Weights of a small masked image model: encoder layers 8.
Rows from block 0 of the decoder of a small masked image model, named by matrix and row number. Rows with one number belong to one neuron. Each number is 128 + 32 x the weight over its row's rms, rounded and kept within 0 to 255. All counts start at 0.
After each neuron's rows are labels from the 100 images, of 14976, where the neuron reaches its highest value: "top examples" is what is common among them. Only what is clearly more common there than usual is listed. The data: photos with spoken descriptions (Open Images, Localized Narratives). In brackets: how many of the 100, against the usual share in percent.
# fc1: MLP up (decoder.0.mlp.fc1.weight, 768x192), inputs 0-191
# fc2: MLP down (decoder.0.mlp.fc2.weight, 192x768, transposed), outputs 0-191

fc1.492 [168 187 154  72 133 178 155  97 173 147 151 106 146  46 167 102 120 136 202 116 157 160 181 141 109 160 136 212 171 115 149 181 117 141 163 125 139  91 163 137  86 110  85  90 122 140 137 204 170  96 158 114 142  78 150 117 122 143 138 161  90 134 179 106 138 162 102 157  68 134 172 138 130 166 146 168 124 127 152  72 105 157 104 152 122  82 116 142  70 111  78 184 171 136 109 205  90 142 104 131 187 111  88 108 139 133  72 127  76 138 104 133 140 144 106 135 131  46 143  71 121 101  95 155 153 133 120 153  74 124 112 132 140 122 101 121 101 102 118 131 191 129 109 129 178 132 118 121 152 107 107 152  69  84  98 150 120 117  62 187 162 100 140 136 111  88 131 138 182 100 137 126 102  68 153 101 125 122 117 155 109 112 110  98 121 144 114 108 125  83 130 150]
fc2.492 [187 113  90 139 154 202  99 133 143 116 124 115 147 184 165 110 152 152 156  60 133 181 139 170 129  82 139 137 156  62 137  91 101 182 180 111 117 138 107 128 121 125 147 109 106 138 101 165 151 108 124 133  97  96 100 110 129 118 164 121 147 134  81 177 106 132  82 100 119 140 128 199  87 111 126 126 162 135  91 169 104 167 128  57 121  74 142 158 154 154 188  83 160 142 111 129 135  84 137 170 127  94 147 136 101 145 110 170 130  80 129 112 108 108 104 155 136  85 172 146 110 109  92 169 147 102 114  65  76  91  74 124 109  79  84 108 155 146 121 116 148 163 158 148 152 190  90 148 200  95 111  67 180 124  84 156 176 143 129 191  79 140  64 182 125 104 114 120  84 181 142 162 133  90  98 136 104 145  86 142 140 120 159 108 125  79 190 160 113 140 139 114]
top examples: text has "wall" (41 vs 19.9)

fc1.131 [134 168 130  74 135  99 149  94 195 195 147 152 139 122 172 142  86  95  73 128 150 152  51 158 151 111 139 118 131 130 122 107 116 134 154  78 115 196 154 134 141 138  81 108 167  93 167 204 160 104 113 102 185  83  86  39 125 140  91  55  90 119 159 143 149  99 143 157 135 115 142 130 162 117 141 132 156 171 144 127 148 136 135 167  94 115 101 123 105 100  99 112 105 103 130 163 136  83 120 161 145 152 104  59 117 100 155 127 111 157 133 169 110 163  96 124 122 174 119 145 146 157  91 149 101  85 148 172  96 101 127 170  96 108 169 101 154 117 108 141 147 141 116 132 169 152 115 180 115 120 106 148 157 106 160 204  66 171  73 133 121 172  71 139 136  73 204 131 133 167  77  97 125 116 179 192 159 112 112 116 124  83 102 114  98  81 122 131 117 186 110 116]
fc2.131 [109 116 111 120 144 113 199 139 180 174 139 156 197 153 154 141 156 116 100 151  99 153 118 140 209 134 148 116  84  89 183 149  96  99 133 153 126 125 134 119 110 141  63 180 106 179 132 173 139 150 104  80 179 155 124  92 146 122 112  66 133 156 162 158 109 159 136 141 130 139  66  67 127 135 140 124 212 133 100 158 159 149 126 134 136 136 143 129 134  89 100  85 159 154 117 163 153 155 145  69 102  93 153 102  78  80 103 177  88  90 103 121 113 144 158  99  79 108 151  95 132 127 169 159 115  91 117  72 100  94 104 185  63 123 118 158 131 150 129 110 160 134 127 131 111 195 150 119 124 181 138 188 157  96  90 151 127  34 120  98 137 155 127 125 197 118  92  90 102 118 148 101 154 109 108 173  90 159  90 167 132  97 114  94  63  98 140 156 137 109  83 143]
top examples: text has "table" (30 vs 12.6)

fc1.493 [ 96  63 163 161 150 106 153  79  90 158 155 193 131 114 118  72 171 129 122 141 156  93  94 157 109 124 107 129 141 104 140 111 133 119 171  86  92  52 126 121 138  95 125 167 123  86 129  90 147 121 120  96 159 107  90 152 187 130 129 122 164 118 121 114 128 104 142 104 116 101 113 128 184 141 109 110 138 101 141 159 197 164 107 108 134 157  88 151  96 172 163 125 136 109 106 113 175 160 147 112 112 210  99 104 154 139 116 175 141 141 110  85 165 151  59  93 132  77 215 137 122  90 141 122 111 113 137  97 102 123 101 157  81  90  96 105 100 144 126 113 182 103 150 157 169  90 117 157  95  65 142 122 163 105 165 123 146 171  35 184 106 110 117 118  84 104 133 128 136 155 132  95 173 155 159  66 152 160 190 134 157 184 189 111 142 147 190  93  89 101 113 167]
fc2.493 [ 47 101 107 152 124  62 132 162 159 121  83 159 108  70 132 156 136 217 105 129 107  96 146 128 144 109 145 100  78 130 175 100 111 125 100 163 120 152 159 145 105 153 155  87 144 119 153  51 139 135 153 154 159 157 113 111 100 165 102 145  94 134 169 116 174 180 163 136 186  96 181 138 151  53 135 137 126 148 196  84  48 160 114 118  94 115 125 156 178 129 151 128 125 122 128 174 124 160 101  76 150 123 205 114 101 155  98  96  78  75  54  68  96 128 186 183 123 153 162  93  87 107 136 130 147  95 118 115 100 156 114 137 155 113 107 156 127 127 124  73 112 147  77  97  94 174 117 126 105 159 111 104 159 110 144 130  77 135 106  96 130 172 145 135 102 122 153 181 141 119 154  92 101 118 159 120 193 124 125 186 130 139 110 148 123 132 124 105 122 160 191 129]
top examples: text has "trees" (68 vs 27.2); text has "sky" (60 vs 24.5); text has "water" (33 vs 7.9); text has "buildings" (27 vs 10.9)

fc1.359 [ 63 150 147 125 174 156  95 159 146 117 180  56 168 184 107 100  58  89 139 100  98 102 126 167 110 158 152  88 148  84 180  51 101 131  69 105  88 138 126 133 176 142 167 121 108 130 132 120 111 139 158  86 133  95 123 149 168 133 137  93 161 160 124 104 144  99 125 182 123 129 134 131 110  63  94 101 104 108 158 123 115 168 135  86  77 129 126  89 153  95 142 116 151 123 167 146 197  84 103 100 145 110  85 122 119 162 157  98 189  73  96  86  97 118 140 124 116 125 158 135 162 108  95 143 175 143 172 110 145 171 162 136 164 163 145 108 199 145  79 140 159  79  57  95 122 138 126 109 172 155 146 136 107 104 205  77 100 179 129 136  91 148 160  96 134 123 164 154 173 160 138 154 149 152 143 147 134 149 165 150 114 153  72 149  87  68 172 131 142 164  92 131]
fc2.359 [107 204 106  93 161 146 174 169 112 146 122  86  96 118 145  88  91 103 124 125 130 113  87 111 123 155 123 120 109 100 105 147  86 105 136  75 173 109  50  94 125 144  88  78 159 124 173 109 125  90 112 159 121 151 142 131 152  69 137 108  82 130 185 160 155 147 144 195 166 137 142 105 131  84 101  91 125 193 140 137 187 171  72 158 144 142 113 147 122  99 114 158  94 150 141  50 156 150 135 143 124 172 157  84 118  79 125 152 112 136 131 160 160 135 128  88 151 143 130  39 184 156 136  97 124 163 142 136 170 135 154 210  90 105  79 120 144 105 111 127  84 149  80 162 159 132 130 120 157 107 149 117 123 142 113  60 128 133 120  38 180 135 147 170 157 109  61 168 100 106  74  95 159 123 147 135 141 132 139 106 159 136 143 129 179 125 135 197  89 172 123 119]
top examples: text has "table" (31 vs 12.6)

fc1.495 [133 111  89 184 139 122 137 146 164 156 129 159 148 123  94 134 113 133 121 139 127 115  86 154 126 120 149 124 106 148 128 140 123 135  95 158 132 195 100 183  82 185 113 126 122 121 144 159 109 125 149 101 165 116 127  95 127 109  91 119 186  68 170 172 113  63 110 153 203  87 120 112 132 123 126 181 168  99  74 165 168 136 125 152 126  99  84  97 100 102  82 131 150 169 105  97 118 115 127 129 169 115  79  98 175 179 165 115 114 135 130  79 151 115  83  64 135 129 104 107 177 109 136 129  90 143  97 133 126 105 148 191 149 172 129 114 116 170 149  60 100  83 107 133 155 138 142 191 116 164  84 137 133  77 123  47 125 155 140 156 145 177 142 132 218 162  98 103 111 126  48  70 168 105 167 123 139 145  69  98  92 153 125 110 182 108 111 129 185 119 195  84]
fc2.495 [103 112 148 152 112 186 162 149 198 186 134 186 132 132  84  77 117 101 165 129 108 124 117 128 154 147  97 169 159 110 139 173  56  88  99 156 101 128  94 143 129 121 107  62 143 149  57 161 103 120 142 114  86  96 163 123  80  85  90 115 109 164 160 160 163 109 137 104  78 136 120 201 133  65  87 150  88 100 157 110 169 104 140  99 186 118 147 101  75 107 172 141 146 118  99 154 157 151 130 111 114  85  87 166 162 182 164 119  63 159 126  83 132 143 130 104  93  73 134 105 136 131 113 163 167 144 118  90 127 112 162 134  99  96 148 175 146 168 177  93 159 142  89 112 145 129 170 101 159 100 106 114 130 145 206 152 152 162 153 155  95 118 148 177 116 102 155 175 160 143  75 106 161  83 152 224 132 130 156  99 113  97 119 111  92 130 122  97  96 123 137 114]
top examples: text has "standing" (46 vs 22.9); text has "two" (33 vs 11); text has "man" (31 vs 11.5); text has "woman" (30 vs 9.2)

fc1.226 [136 171 120 176 167 187  95 113 149 156 149  28  83  78 116 118 155 137  92  99 164 108 150  76 130 127 134 158  41 171 103 160 140 153 143 141 172  92 105 147  90  97  86  68 136 172 121 104 130 148 146 147 131 201 195  93 123 176 139 122 110 181 153  95 140 113  81 138 134 100 145 142 195 150 160 113 146 180  86 143 130 188 124 147 139  99 112 123 175 108 132 145 147  70 127 130 129 128 118 106 132 163  90 133 145 136 155 126 162 152  78  63 140 205  75 155 147 127 143 116 137 143 113 133  56  88 112 122 119 125 131 132 134  92 163  76  54 119  94 151 101 113 110 154 123  85 135  49 158 128 101  96 147 120 119 151 120 154 149  89 113 133  87 160 179 126 207 116 144 106 162 134 125 164  85  66  99 117 147 134 133 120 136 112 166 116 109 116 149 142 117  80]
fc2.226 [179 168 135 154  91  80 131  81 104  80 124  87 185 183 100 105  75 122 157 102 178 144 166 188 120 128 155 149 122 120 106 111 110 141 156 151 108  77  76 152 136  63 125 172 119 158 108 120 111 109  79 180 104  88 113 152 122 112 155 137 145 140  98 112 131 185 151 194 137 110  92 147 135 156  99 180  72 114  75 149 170 171 127 149 116 132 108 108 153 204  93  96 110 167 173 133 147 121 140 106 107 164 101 124 153 141  76 145 146 123 159  61 117 141 130  84 115 189 117 152 177 122 133 152 145 148 113  49  65 184 172 102 125 164 165 147  94 111 157 132  98 118 141 111 111 104  96 146 106 160 133  91  88 160 141 165 103 148 120 158 160  66 130 161 145 138 137  73 119  98 126  74 122 141 149 147 115 121 144 139 120 174 110 156 126  89  89 222 149 129  68  95]
top examples: text has "wall" (45 vs 19.9)

fc1.419 [172 116 129 128 121 101 129 151 197 103 168 151 125 150 126 129 106 134 143 140 144 146 136 172 149  96 125 167 141 113 155 154 133 146 133  92  84  12 124 137 155 109 118 138 144  78 112 110 210  91 127  72 139 187 126  82  96 119 147 154  93  86 207  99 136 119 117 139 190 153 142 148 148 161 175 160 120 142  35 151 120 118 174 150 125 162 179 179 121 121 107 158  89  80  70 142 100 134 148 147 111 120  90 184 115 171 187 112 136 112 145  76 115 171  79 117 104  97 149 150 161 174  85 176  79 117 131 112 141 112 121  81 127 111 152 155 185 141  99 102 154 135 105 158 110 110 129 127 102 120  79 189 132 101 126 134  81 120 189 143 106 139 165 116 122  84 122 116 125 121 127 114 150 152 150 136  90  96 161 150 120  73 125 122 196  45 118 153  99 110 129  71]
fc2.419 [111 119 114 141 141 144 114 129 148 141 158  95 139 123  72  89 151 105 153 164 113 131 138  52  63 134 133 107  94 141 131 107 122 165 129 109 122 105 152 132 116  50 143 122 146 152 119 127 157 134  73  93 168 135 125  54 147 141 155 128 172  99 148 124  75  98 138 122 160 123 146 202 100 174  52 125  71 190 132 123 124 136 101 162 104 140 147 135 111  99 125  61 167 100 134 112 138 119 146  88 127 182 120 119 149 114  29 153 123 187 118 151 119 158 162 179 103 115 121 148 133 177 124 198 151 144  98  84 181  97 140  91 110 100  95  87 124 175 206 111 141 140 171 124 128 132  94 131  78  80 119 143 157 105 133 164 172 103 149 202 172 181 125  97 155 142 110 131 105 125 107  73  57 130 107 105 193 113 136 100 114 126 114 167 115 114 115 179 130 165 147 189]
top examples: text has "trees" (88 vs 27.2); text has "sky" (84 vs 24.5); text has "plants" (36 vs 10.2); text has "grass" (31 vs 9.8)

fc1.232 [154  71 120 134 151 103 124  95 115 174  94 112 146 158  79 104 121 123 130 148  52 115 131 183 183 163 100  83 137 133 118 162 100 174 110 114 113 153 115  83 108 155 159 142 108  93 142 127  75 167 183  93 108 134 129 105 139 156 107 160  89 147 104 163 123 150 153 152 121 173 122 171 122 148 118  80 110 149 113 143 124 153 173 175  85 117 176 168 156 106 174 109 153 106 135 142 141 125 151 108 135 184  86 106 153 215  62 159 163 134 107 128 200 106 117 108 153  77 122 161 194 187  92 140 112 120  98 113 148 133 107  80 151 144 159  68  79 158  69 125 141  42 149  64 169 165  69 146 158 122  81 175  74 159 122 175 113 101 126 187 146 160 124 130 100 142 100 112 126 110 109 153  78 115 172 160  88 163 144 115 149 112  86 124 103 142  96 115 111 106 106 111]
fc2.232 [152 165 144 148 128 113 167 140 170 168 120 131 162 127 188  82 120 157 123 137 144 101 138 150 125 122 145 106 112  77 154 118 105  64 116 134  87 165 115 131 109  74 200 135 166 145 126  96 164 121 192 121 131 162  90 156  65 160 164 161 150 108 155 105  92 137 104 159 224 138 127  93 121 190 117 113 136 182  84 105 132  92 169 148  92  94 128 161 116  59  79 136 104 161  87  78  94 165  83 146 147 118 114 134 118 172 109 150  94 124 213 112 103 137  95 137 137 158  77  94 148 182  74 127 137 136 155  95  84  96 137 152  93 126 125 168  84 104 146 158  96 166 159 122 107 103 131 144 130  79 196 183 147  98  80  92 108  63  78  89 126 135 137 144 178 140 113 117 181  76 117 110 178 194 149 120 147 121 117 135 131 146 122 135  79 122 144 118  97  94 100 119]
top examples: text has "trees" (63 vs 27.2); text has "sky" (58 vs 24.5)

fc1.284 [109 102 107 132 113  87 182 137 113 132 129 132 159 134 114 127  93 106 101 210 121 115 145 123 181 164 139  69 122 160 151  79 161 148 134  90 192  99 149 169 127 124 153  78 134 136 112 122 120 145 132 188 172 192 171 102 119  97  98 112 165 173  99  91 185  98 158 148  85  73  93 120 121 114 120  81 148 177  96 128 119 126 167  94 111 148 110 134 107 147  80 123 116  78  91 191 151 167  88  97 117 150 105 167 102  85  98  98 103  89 133  96  99 129  76 123 102 124 121 164 142 162 100 109 120 123 156 180 125 155 192 107 103  88 157 135 129 174 145 119 155 124 126  95 146 163  67 118 145 101  90 155 143 143 184 116 133  97 172 130 159  61  92 158 108 137 110 143 173  90 130 129  94 150 125 123 122  70 164 121 147 133  95 181 143 199 128 131 124  51  49 208]
fc2.284 [ 79 113 172 164 166 121  88 114 102 108 142 129  86  89 145  86 104  87 121 139 142 151 117 147 132  65 168 167  77 124  82 160 123  85  75  82 124  95 123  95 160 142 130 111  80 134 127 140 139  77 151  97 140  73  63 142  94 131 160 125 116 118 123 154 137  91 132 136 115 156 176 168 117 152 122 143 184 141 165 173 176 121 114 168 158 107 124 115 188 141 157 113 147 152  75 112 115 125 136 203  74  86 209  92 123 105 195 135 161 162 124 168  98 120 145 103 131 157 175 109  98 103 140 157 146 105 143 123 125  78  89 104  92 167 152  96  98 139 149  86  87 165 167  93 135 162 160 127 182 169 230 113 122  94 109  82 129 130 110 131 129 120 205 122 132 107 119 142  71 164 153 150 128 108 144 160  92 134  72 116 186  68 122  98 107 140 149 153 119 171 148  95]
top examples: text has "wall" (43 vs 19.9)

fc1.13 [ 78 155 114 105 182 101 131  95 149 142 146 101 162 103  79 135 196 103 104 159 142 164  99 170 102 152 120 145 187 131 106 145 141 120 138 103 137  91  99 126 115 106  75 141 122 127 130 114  78 155 147 162  92 110 138 149 128 152 123 159  49 113 157 128 162 137  82   0 174 120 132 165 128 162 125 113  78 125 102 112 152  88 134 128 147 157 112 125 156 132 139 152 141  89 161 101 138 111 193 166  54  47  95 136 134 105 114  98 154 180 148 157 180 121 154 157 130 111 156 155 125 147 137 142 162  78 105 180 146 142 126 189 129 138 187 161  97 125  88 125 112 150 136 109  82 143 133 147 123  55  87  64 130 146 128 179 141  83  93 137 123 186 149  95 161 124 153 143 127 145  77 210 130 108 134 134 137 117 156 147 125 162  97 152  71 100 141 164  92 136  71 177]
fc2.13 [174 124 118  74 137  76 148 123 101 190 124 147  55 177 154 110 122 129 132 124 131 100  79 135 143 114 122 124 167 190 124 141 129 132  45  84 124 105 167 155 129 175 116  88 121 182 143 107 164  74 181 157 156 140 106 133 122 193 182 123 114 111 154 116 120 151 113 171 129 143 120 151 138 141  93 130 121 131 110 122 141 178 138 140 133 131 147 159 122 146 131 169 149 131 118 146  76  79 129  97 161 111 133 125  87  83 146  86 106 145  92 124 110  96 149  81 132  84 156 168 128 142 130 160  62 173  93  91  74  66 192  68 129 141 141 220 153 115 120 109 131 113 157 196 128  98 173 164 130  83 161 128 124 168 101 129 144 183 141 133  90 102 117 111  92 183 127 138 132 108 164 115 103  99 191  99 142 114  83 101 131 104 182 143  69 141  90  87 116 115 189  55]
top examples: text has "text" (36 vs 6.5)

fc1.728 [ 98 111 134 189 121 157 116  85 168 141  96 121 109  95  69  82 131 166 154  63 109 105  83 121 150 174 155 104 165 118 125 112 129  84 143  44 171 113 176 135 122 179 114  88  92 177 108 179 131 135 164  66 102 161 125 114 144 142 101 159 160 129 183  84 135 143 156 118 143 112  83 208 188 191 104 157  93 141 101  21 153  98 110 219 155 152  90  96 118 136 138 129 128 106 121 137 115 144  68 186 190 119 156  78 138 101 124 118 159 168 115 134  66 115 124 124 129 108 107 136 162 149 133 147 114 129 102  89 115 146 162 103 101  99 156  90  91 119 142 144 160 136 112  93 123 153 156 101 113 136 117 118 130 149 100 128 180 171 181 165 127 126 150  72 167 130 162 117  73 123 146 107  96  90 136 157 126 167 147  67 147 138 124 116  99 137  82 146 158 151 102 105]
fc2.728 [182 140 171 124 116  99  90 148 145 137  95 133 113  98 169 157 110 157 124 154 111  86 137 179  73 144 135 118 127 105  96 177  70 121 108  91 166 170 144 132 158 114  93  80 201  75  99 158 124 151 112 139 124 133  71  83 119 163 110 143 132 101 140 146  63 125 109  66 108 127 108  45 163 111 127 111 185 102 192 167  90 158 107  99 128 174 140 121 135 148 172  99 137 132  72 205 101 105 202 121  57 142 123 172 120 174 123 151  81 117 158 108 175 126  91  84 144  69 141  89  55 134 145  95 178 140  91 148 134 106 149 130 147 128 123 153 140 119  90 157 114 135 145 133 165 179 117 161 156 160 166 134 172 152 187 139 111 118 121  95 132 130 109 148 110 158 109  99 129  85 172 106  89 120 156 102  90 131 161 194 111  99  92  81 143  96 130 158  94 109 138 173]
top examples: text has "wall" (40 vs 19.9)

fc1.523 [156  97 128 173 141 169 123 101  53 164 136 102 140 157  78 153 155  99 115 131 109 109 142 133 148 196 164 157 124  96 162 190 116 169 114  91 134 141 115 138 147 171 142  78 125  82 133 111  79 124 131 146 128  28  98 167 132  83 116 122 107 115 141 145 119 184 163 112 203 137 101 105 139 118 126 127 138 113 105 162  91  68 110 117 117 153 123 114 148 104 178 129 158 139 111 166 111 141 181 174 139 173 101 138  80 109 133 123 186 100 127 118 113  64 123 141 122 107 149 124  96  67 209  92 131 161 102 154 118 103 141 120 190 215 132 102  86 118  94 163 142 116 157 155 140 139 142  96 136  86 116  52 134 144 100 158 154 114 103 144 104 140  92 132 135 138 161  64 158  51 111 126 168  98 134  95 174 188 108 120 118 132 152  75 110 183  79 184 127 138 103 150]
fc2.523 [172 138  74 111 147 118 121 106 171 160 168  93 149 113 110 119 141 122 134 182 163 159 137  68 106 162 175 165  90 152 112 106 132 126  84  72  96 143 136 134  68 159 133 122 133 139 171 129 193 159  97 130 153 187 137 112  95 175 157 127 129 176 115  90 160 122 105 135 116 131 115 106  86 125  81 138  99 159  81 105 136 111  55 104  77 108 172 136 142 149 115 123 179 217 149  95 150 157 144 113 129 133 159  86  99 151  62 102  39 187 146 163 104 144 147 103 134 149 166 147 107  77 119 105 117 136  90 130  43 128 130 145 152 130 149 119 153 126 145 130 160 128 187 141 172  96 130 154 109 115  79 105 122 159 156 116 121 140 155 140 150  59 149  81 170 126 110 162 146 128  80 124  77 132 104  85 228 103  97 144 110  49 142 128 100 145 166 103 126  96 107 145]
top examples: text has "wall" (43 vs 19.9)

fc1.334 [121 156 150 110 132 176  89  94 164 154  82  91  92 124 133  87  99 127 147  93 123 106 152 140 138 142 128 107 165 108 167 117 109 141 155 170 133 203 120 111 131 109 129 138 103 118 122  77 188 124 118  82 143 173  89 153 151 102 109 110 148 103 131 177 100  86  98 178 128 143 214 152 120 119 132 150 136 122 222  95 107  90 154 124 168 134 180 110  57 105 109 153  67  91 155  96 157 116  59 112  98 114  96 136 100  85 117 153 204  96 153 173 135 128 102 101 136  93 132 125 150 123 119 203 118  86 169  94 149 115 182 145 112 178  96 137 149 140 137  72 104 143  63 159 103  84 158 129 134 122 122  94 158 131 122 128  82 166 126 126 146 161 147 129 102 127 186 169 146 133 165 206 110 161 131 120 124 117  85  68  96 149  98 119 129  50  92 190  95 159 112 112]
fc2.334 [170 136  84  85 161  99 170 179 127 163 123 111 115  86 115 149  88 134 171  76 207 129 159  89 147 218  96  90 152 119 115 128 113 113 133  98  95 103  76 125 164  91 157  86 109  69 131  98 124 148 143  77  86 102 186  61  97 127 139  84  86 147  86 132 149 153  94  92 132 152 107 157  81 102 147 109  57 138 135  99 138 127  69 136 151 162  94  98 116 101 158 102  95 149 128 150 124 148 144 105 132 173 147 168 122  70 119 131 125 148 172  91 111 170  73 161 176 132 112  83 122 164 115 104 159 101 103 113 103 111 114 115 153 146  92 118 130 101 158  90 188 142 192 200 183 143 137 149 121 168 179  98 145 137 135 185 152 133  99  96 132 142 150 134 146  78  99 171 115 133 183 141 135  99 123 115 217 124 156 123 147 112 104 142 109 146 163 200 129 128 143 117]
top examples: text has "table" (30 vs 12.6); text has "plate" (27 vs 2)

fc1.312 [179 101 126 119 134  42  86 140 154  99 140 122 147 129 125 127 142 135 155 145 121 184 136 132 110 164 167 142 164 172 132  99 129 149 117 130 132 142 136 102 128 155  86 150 157 115 177 113 123 134 179 152 156 108 104 158 152  83 100 134  73 141 132 149 151  95 126  77 197 110 111 107 119 122  88 140 154 104 118 148 134 121 108 138 137  86 165 155 146 123 137  62  80  95 165 100 110 188 127  56 109  82 140 131 135 148 169 131 138 158 142 136 196 108 124 153 100 161 140  95 174 106 166 138 203 136 161 166 124 149 189 170  32  91 176  92 139 157  91 109 149 142 143 134  14  92 158 161 175  46  69  66 111  75 113 164 154 124 128 122 138 143 159 113 141  87 101 159 127 141 126 126 166 111 170 110 111 132 151 155 124 155 111 133  98 121 173 149  63 151  79 110]
fc2.312 [148 152 138  59 156 119 149  97 158 175 123 151  67 132 121 108 152 105 172 104  86 104  81 116 100 135 143 168 143 115 120 146 170 101  40 116 138 102 141 131 134  87 118  87  97 163 131 137 174  99 124 151  80 151 162  63 106 155 158 131 123  77  83 131  71 139 107 150  74 129 130 149 143 123 104 181  97 158 156 182  98 184 165 143 110 107 118 151 138 139 198 144 166 133 107 167  85  77 116 110 145 110 114  93 158  92 166 135 104 118 147 160 136  97 104 143 127  71 185 171 132 145 128 135  68 149  97  87 117 104 182 158 190 148 160 167 170 119 107 119 123  85 151 167 174 138 134  99  99 110 124 122  89 102  78  93 109 193 108 106 127 119 147 188 164 174 115 173 101 165 108 142 141 129 149 132 173 128  75 166 181 127 168  75  76 133  99  55 137 141 159  98]
top examples: text has "text" (27 vs 6.5)

fc1.404 [ 95  91 143 165 149  80 117 181 144 165 181 136 166  94 118 115 134 140  88 147 151 110 138  97 165 174  93  85  82 188 158 172 161 159 131 108  94  93 168  71 146 147 117 153 130 131 121 177 127 160 140  77 139 148  92 163 109 114 135  60  54 122 138 170 162 115 183 113 139 184 139 138  79 145 127 108  97 116 135  98 136 108  96 125 122 144 180  55  75  86  99 170 153 141 137 113 100 141 147  82 131 128 103 110 128 120  70 114 161 150 127 156 128 119 140 140 139 133 135 198 103 171 101 115 134  94 142 155 126 109 136 109 136  92  77  79 105 185 121 163 131 149 173 123 101 104 134 226 165 142  99 126  85 149 106 104 134 141 122 145 201 105  91 133 151 157  81 118 126 156 150 154 112  67 116 104 139 140 157  53 124 147 174 170 122 128 154  96  81 193  57  89]
fc2.404 [ 96 144 205 126 145 101 144 105 146 129 154 110 106 102 178 182 100 128  91 132 136 114  78 140 148 110  73  95 143  95 136 181  46 160  86 127 137 123 154 167 184 114  98 153 177 116 103 159  83 138 139 114 158  45 144 151 147  91 122 113  97  39 129 177 134 121 144 115 107 131 158 160  55  87 133 151 159  93  96 112 120 129 165 108 143 125 112 163 108 109 159 169 162 104 102 136  74 147 124  97 154 123  98 133 118 120 128 119  98 140 175 171 120  93 185 123 123  85 110 139 132 152 129 120 123 194 138 126 119 100 170 150 174 119 134  37 142 127 145 157 120 156 184 160  77  84  81 147 176  71 228 153 100 121 116 159  62 104 157 137 135 142 164  90 161 151 106 118 131  94 123 123 164 110 120 169  69 156 111 129 148 135 126 128  97 144 103 126 194 125 102 164]
top examples: text has "trees" (59 vs 27.2); text has "sky" (51 vs 24.5)

fc1.459 [173 145 186 133 155 172 126  91 107 157 100 135 179 111 141 136 139 125 144 111  89 111 103 114 122 106 149 126  98 110 160 124  67 114 147 145  74 214 105 128  93 100 123 110  80 109 103  98 145 129 102  71 125 176 109 155 150 154 103 142 121  89 149 177 162 116  87 126 143 140 203 202  97  79 166 133  68 130 158 114 133 112 111 134 165 160 131 175  97 125  54 129 105 141 114 141  76 147  98 103 169 105 137 145 129 180 145 105  94 154  64 173 161 115 148 163 149 121 205  85 163 163 170  98 143 135 145 156  89  87 143 154 103 196 119  79 161 134 109 154  99  83 146 108 132 163 121 154 145 155  92 155  88  67 134 192 169 131  72 110 147 152  90 151  85  89 128 103 129 117  72 153 149 113 113 110 170  96  97 102 114 108 177 119 168 102 131 199 129  81 140 133]
fc2.459 [106  73 104 170  97  94 184 160  94 153 145 224 129 144 171 134 124 190  97 122 177 121 134 134 127 117 104 139 192 151 140 140 121 146 104 103  95  70  98 177 125 144 121  75 144 109 109 133  60 117  70 143  96 116 169 150 158 111 131 157 118 138 114 134 124 127 112  96 125 108 139  74 120 102 130  84 104 149 133 149 148 148  79 168 143  96 141 139 171 101 124 163 133 134 131 124 133  76 102  91 157 114 147  60 134  82 138 119 114 151  69  93 119 123 183  92 102 136  80 139 134 112  97 148 153 125 158 153 122 107 141 138  99 182 152 148 125 163 161  62 108 121 162 162 217  81 180 178 158 119 123  99 175 126 108 182 188 127 182 122 132  53 103 110 139  98 177 188  91 138 140  97 120 147 159  89 177  95 114 101 176  97  73 112 120 172  98 176 105 134 163 123]
top examples: text has "table" (32 vs 12.6)

fc1.283 [112 178 146 135  87 173  95 155 140  95 128 139 103 199 170  74 172 152 129 190  69  96 121 105 131 148 181 177 157 172  65 114 122 115 157 116 117 146  93 150 114 126  97 109 129 136 143 104 176 156 122  73 146 154  98 168 146 150  88  89 176 103  91  95 105  91 107  91 124 133  87 164 112 174 161 120 128 134 164 146 102 100  82  82  99 154 162 160 142  98 151 107 110 137 121 135 152 116 158  97 152 138  81 112  61 149 116 104  71 210  81 103 113 115  78  87 154 116 108 151 152  90 105 131  99 145 144 178 125 144 128 171 101 132 114 131 141 125 141 145  96 150 135 110  90 168 154 100  94 178 123  94 120  77  83 114  89 178 141 162 190 146 157 134 110 134  97 178 168  92  83 158 159  62 136 104 110 114 163 125 150  76 132 160 110  58 189 157 120 164 177  88]
fc2.283 [112 155 124 142  88 145 141 132 103 136 155 121 169  82  91 122  90 136  97 124 140  79 134 141 183  98 113 147 152  64 140 113  98 168  62  94 113 147 119 170 207 106  95 123 140  84 114 122 193 128 176 172 126  90 132 103 148 148 120 143  49 107  99 108 123 136 120 145 156 109 164 151 173 161 170 121 166  67 120 108 112 122 128 102 115 128 179 146 140 172 112 186  63 139 113 153  88 104 116 116 154 111 103 138 147 133 170 108 105  86 137 144  81 157 124  64  75  78 150 145 101 152 187 119 124 119 106  94 114 141 180 171 162 109 119 189  81 128 135  58 142 166 122  75 152  98  55 188 152  86  79 160 114  94 137  88 122 143 172 141 154  69 140 125 121 135 142 136 156 147 138 102 163 161 204 152 143 177 117 148 105 126 104 121  97 156 137 145 101 174 107 201]
top examples: text has "table" (31 vs 12.6)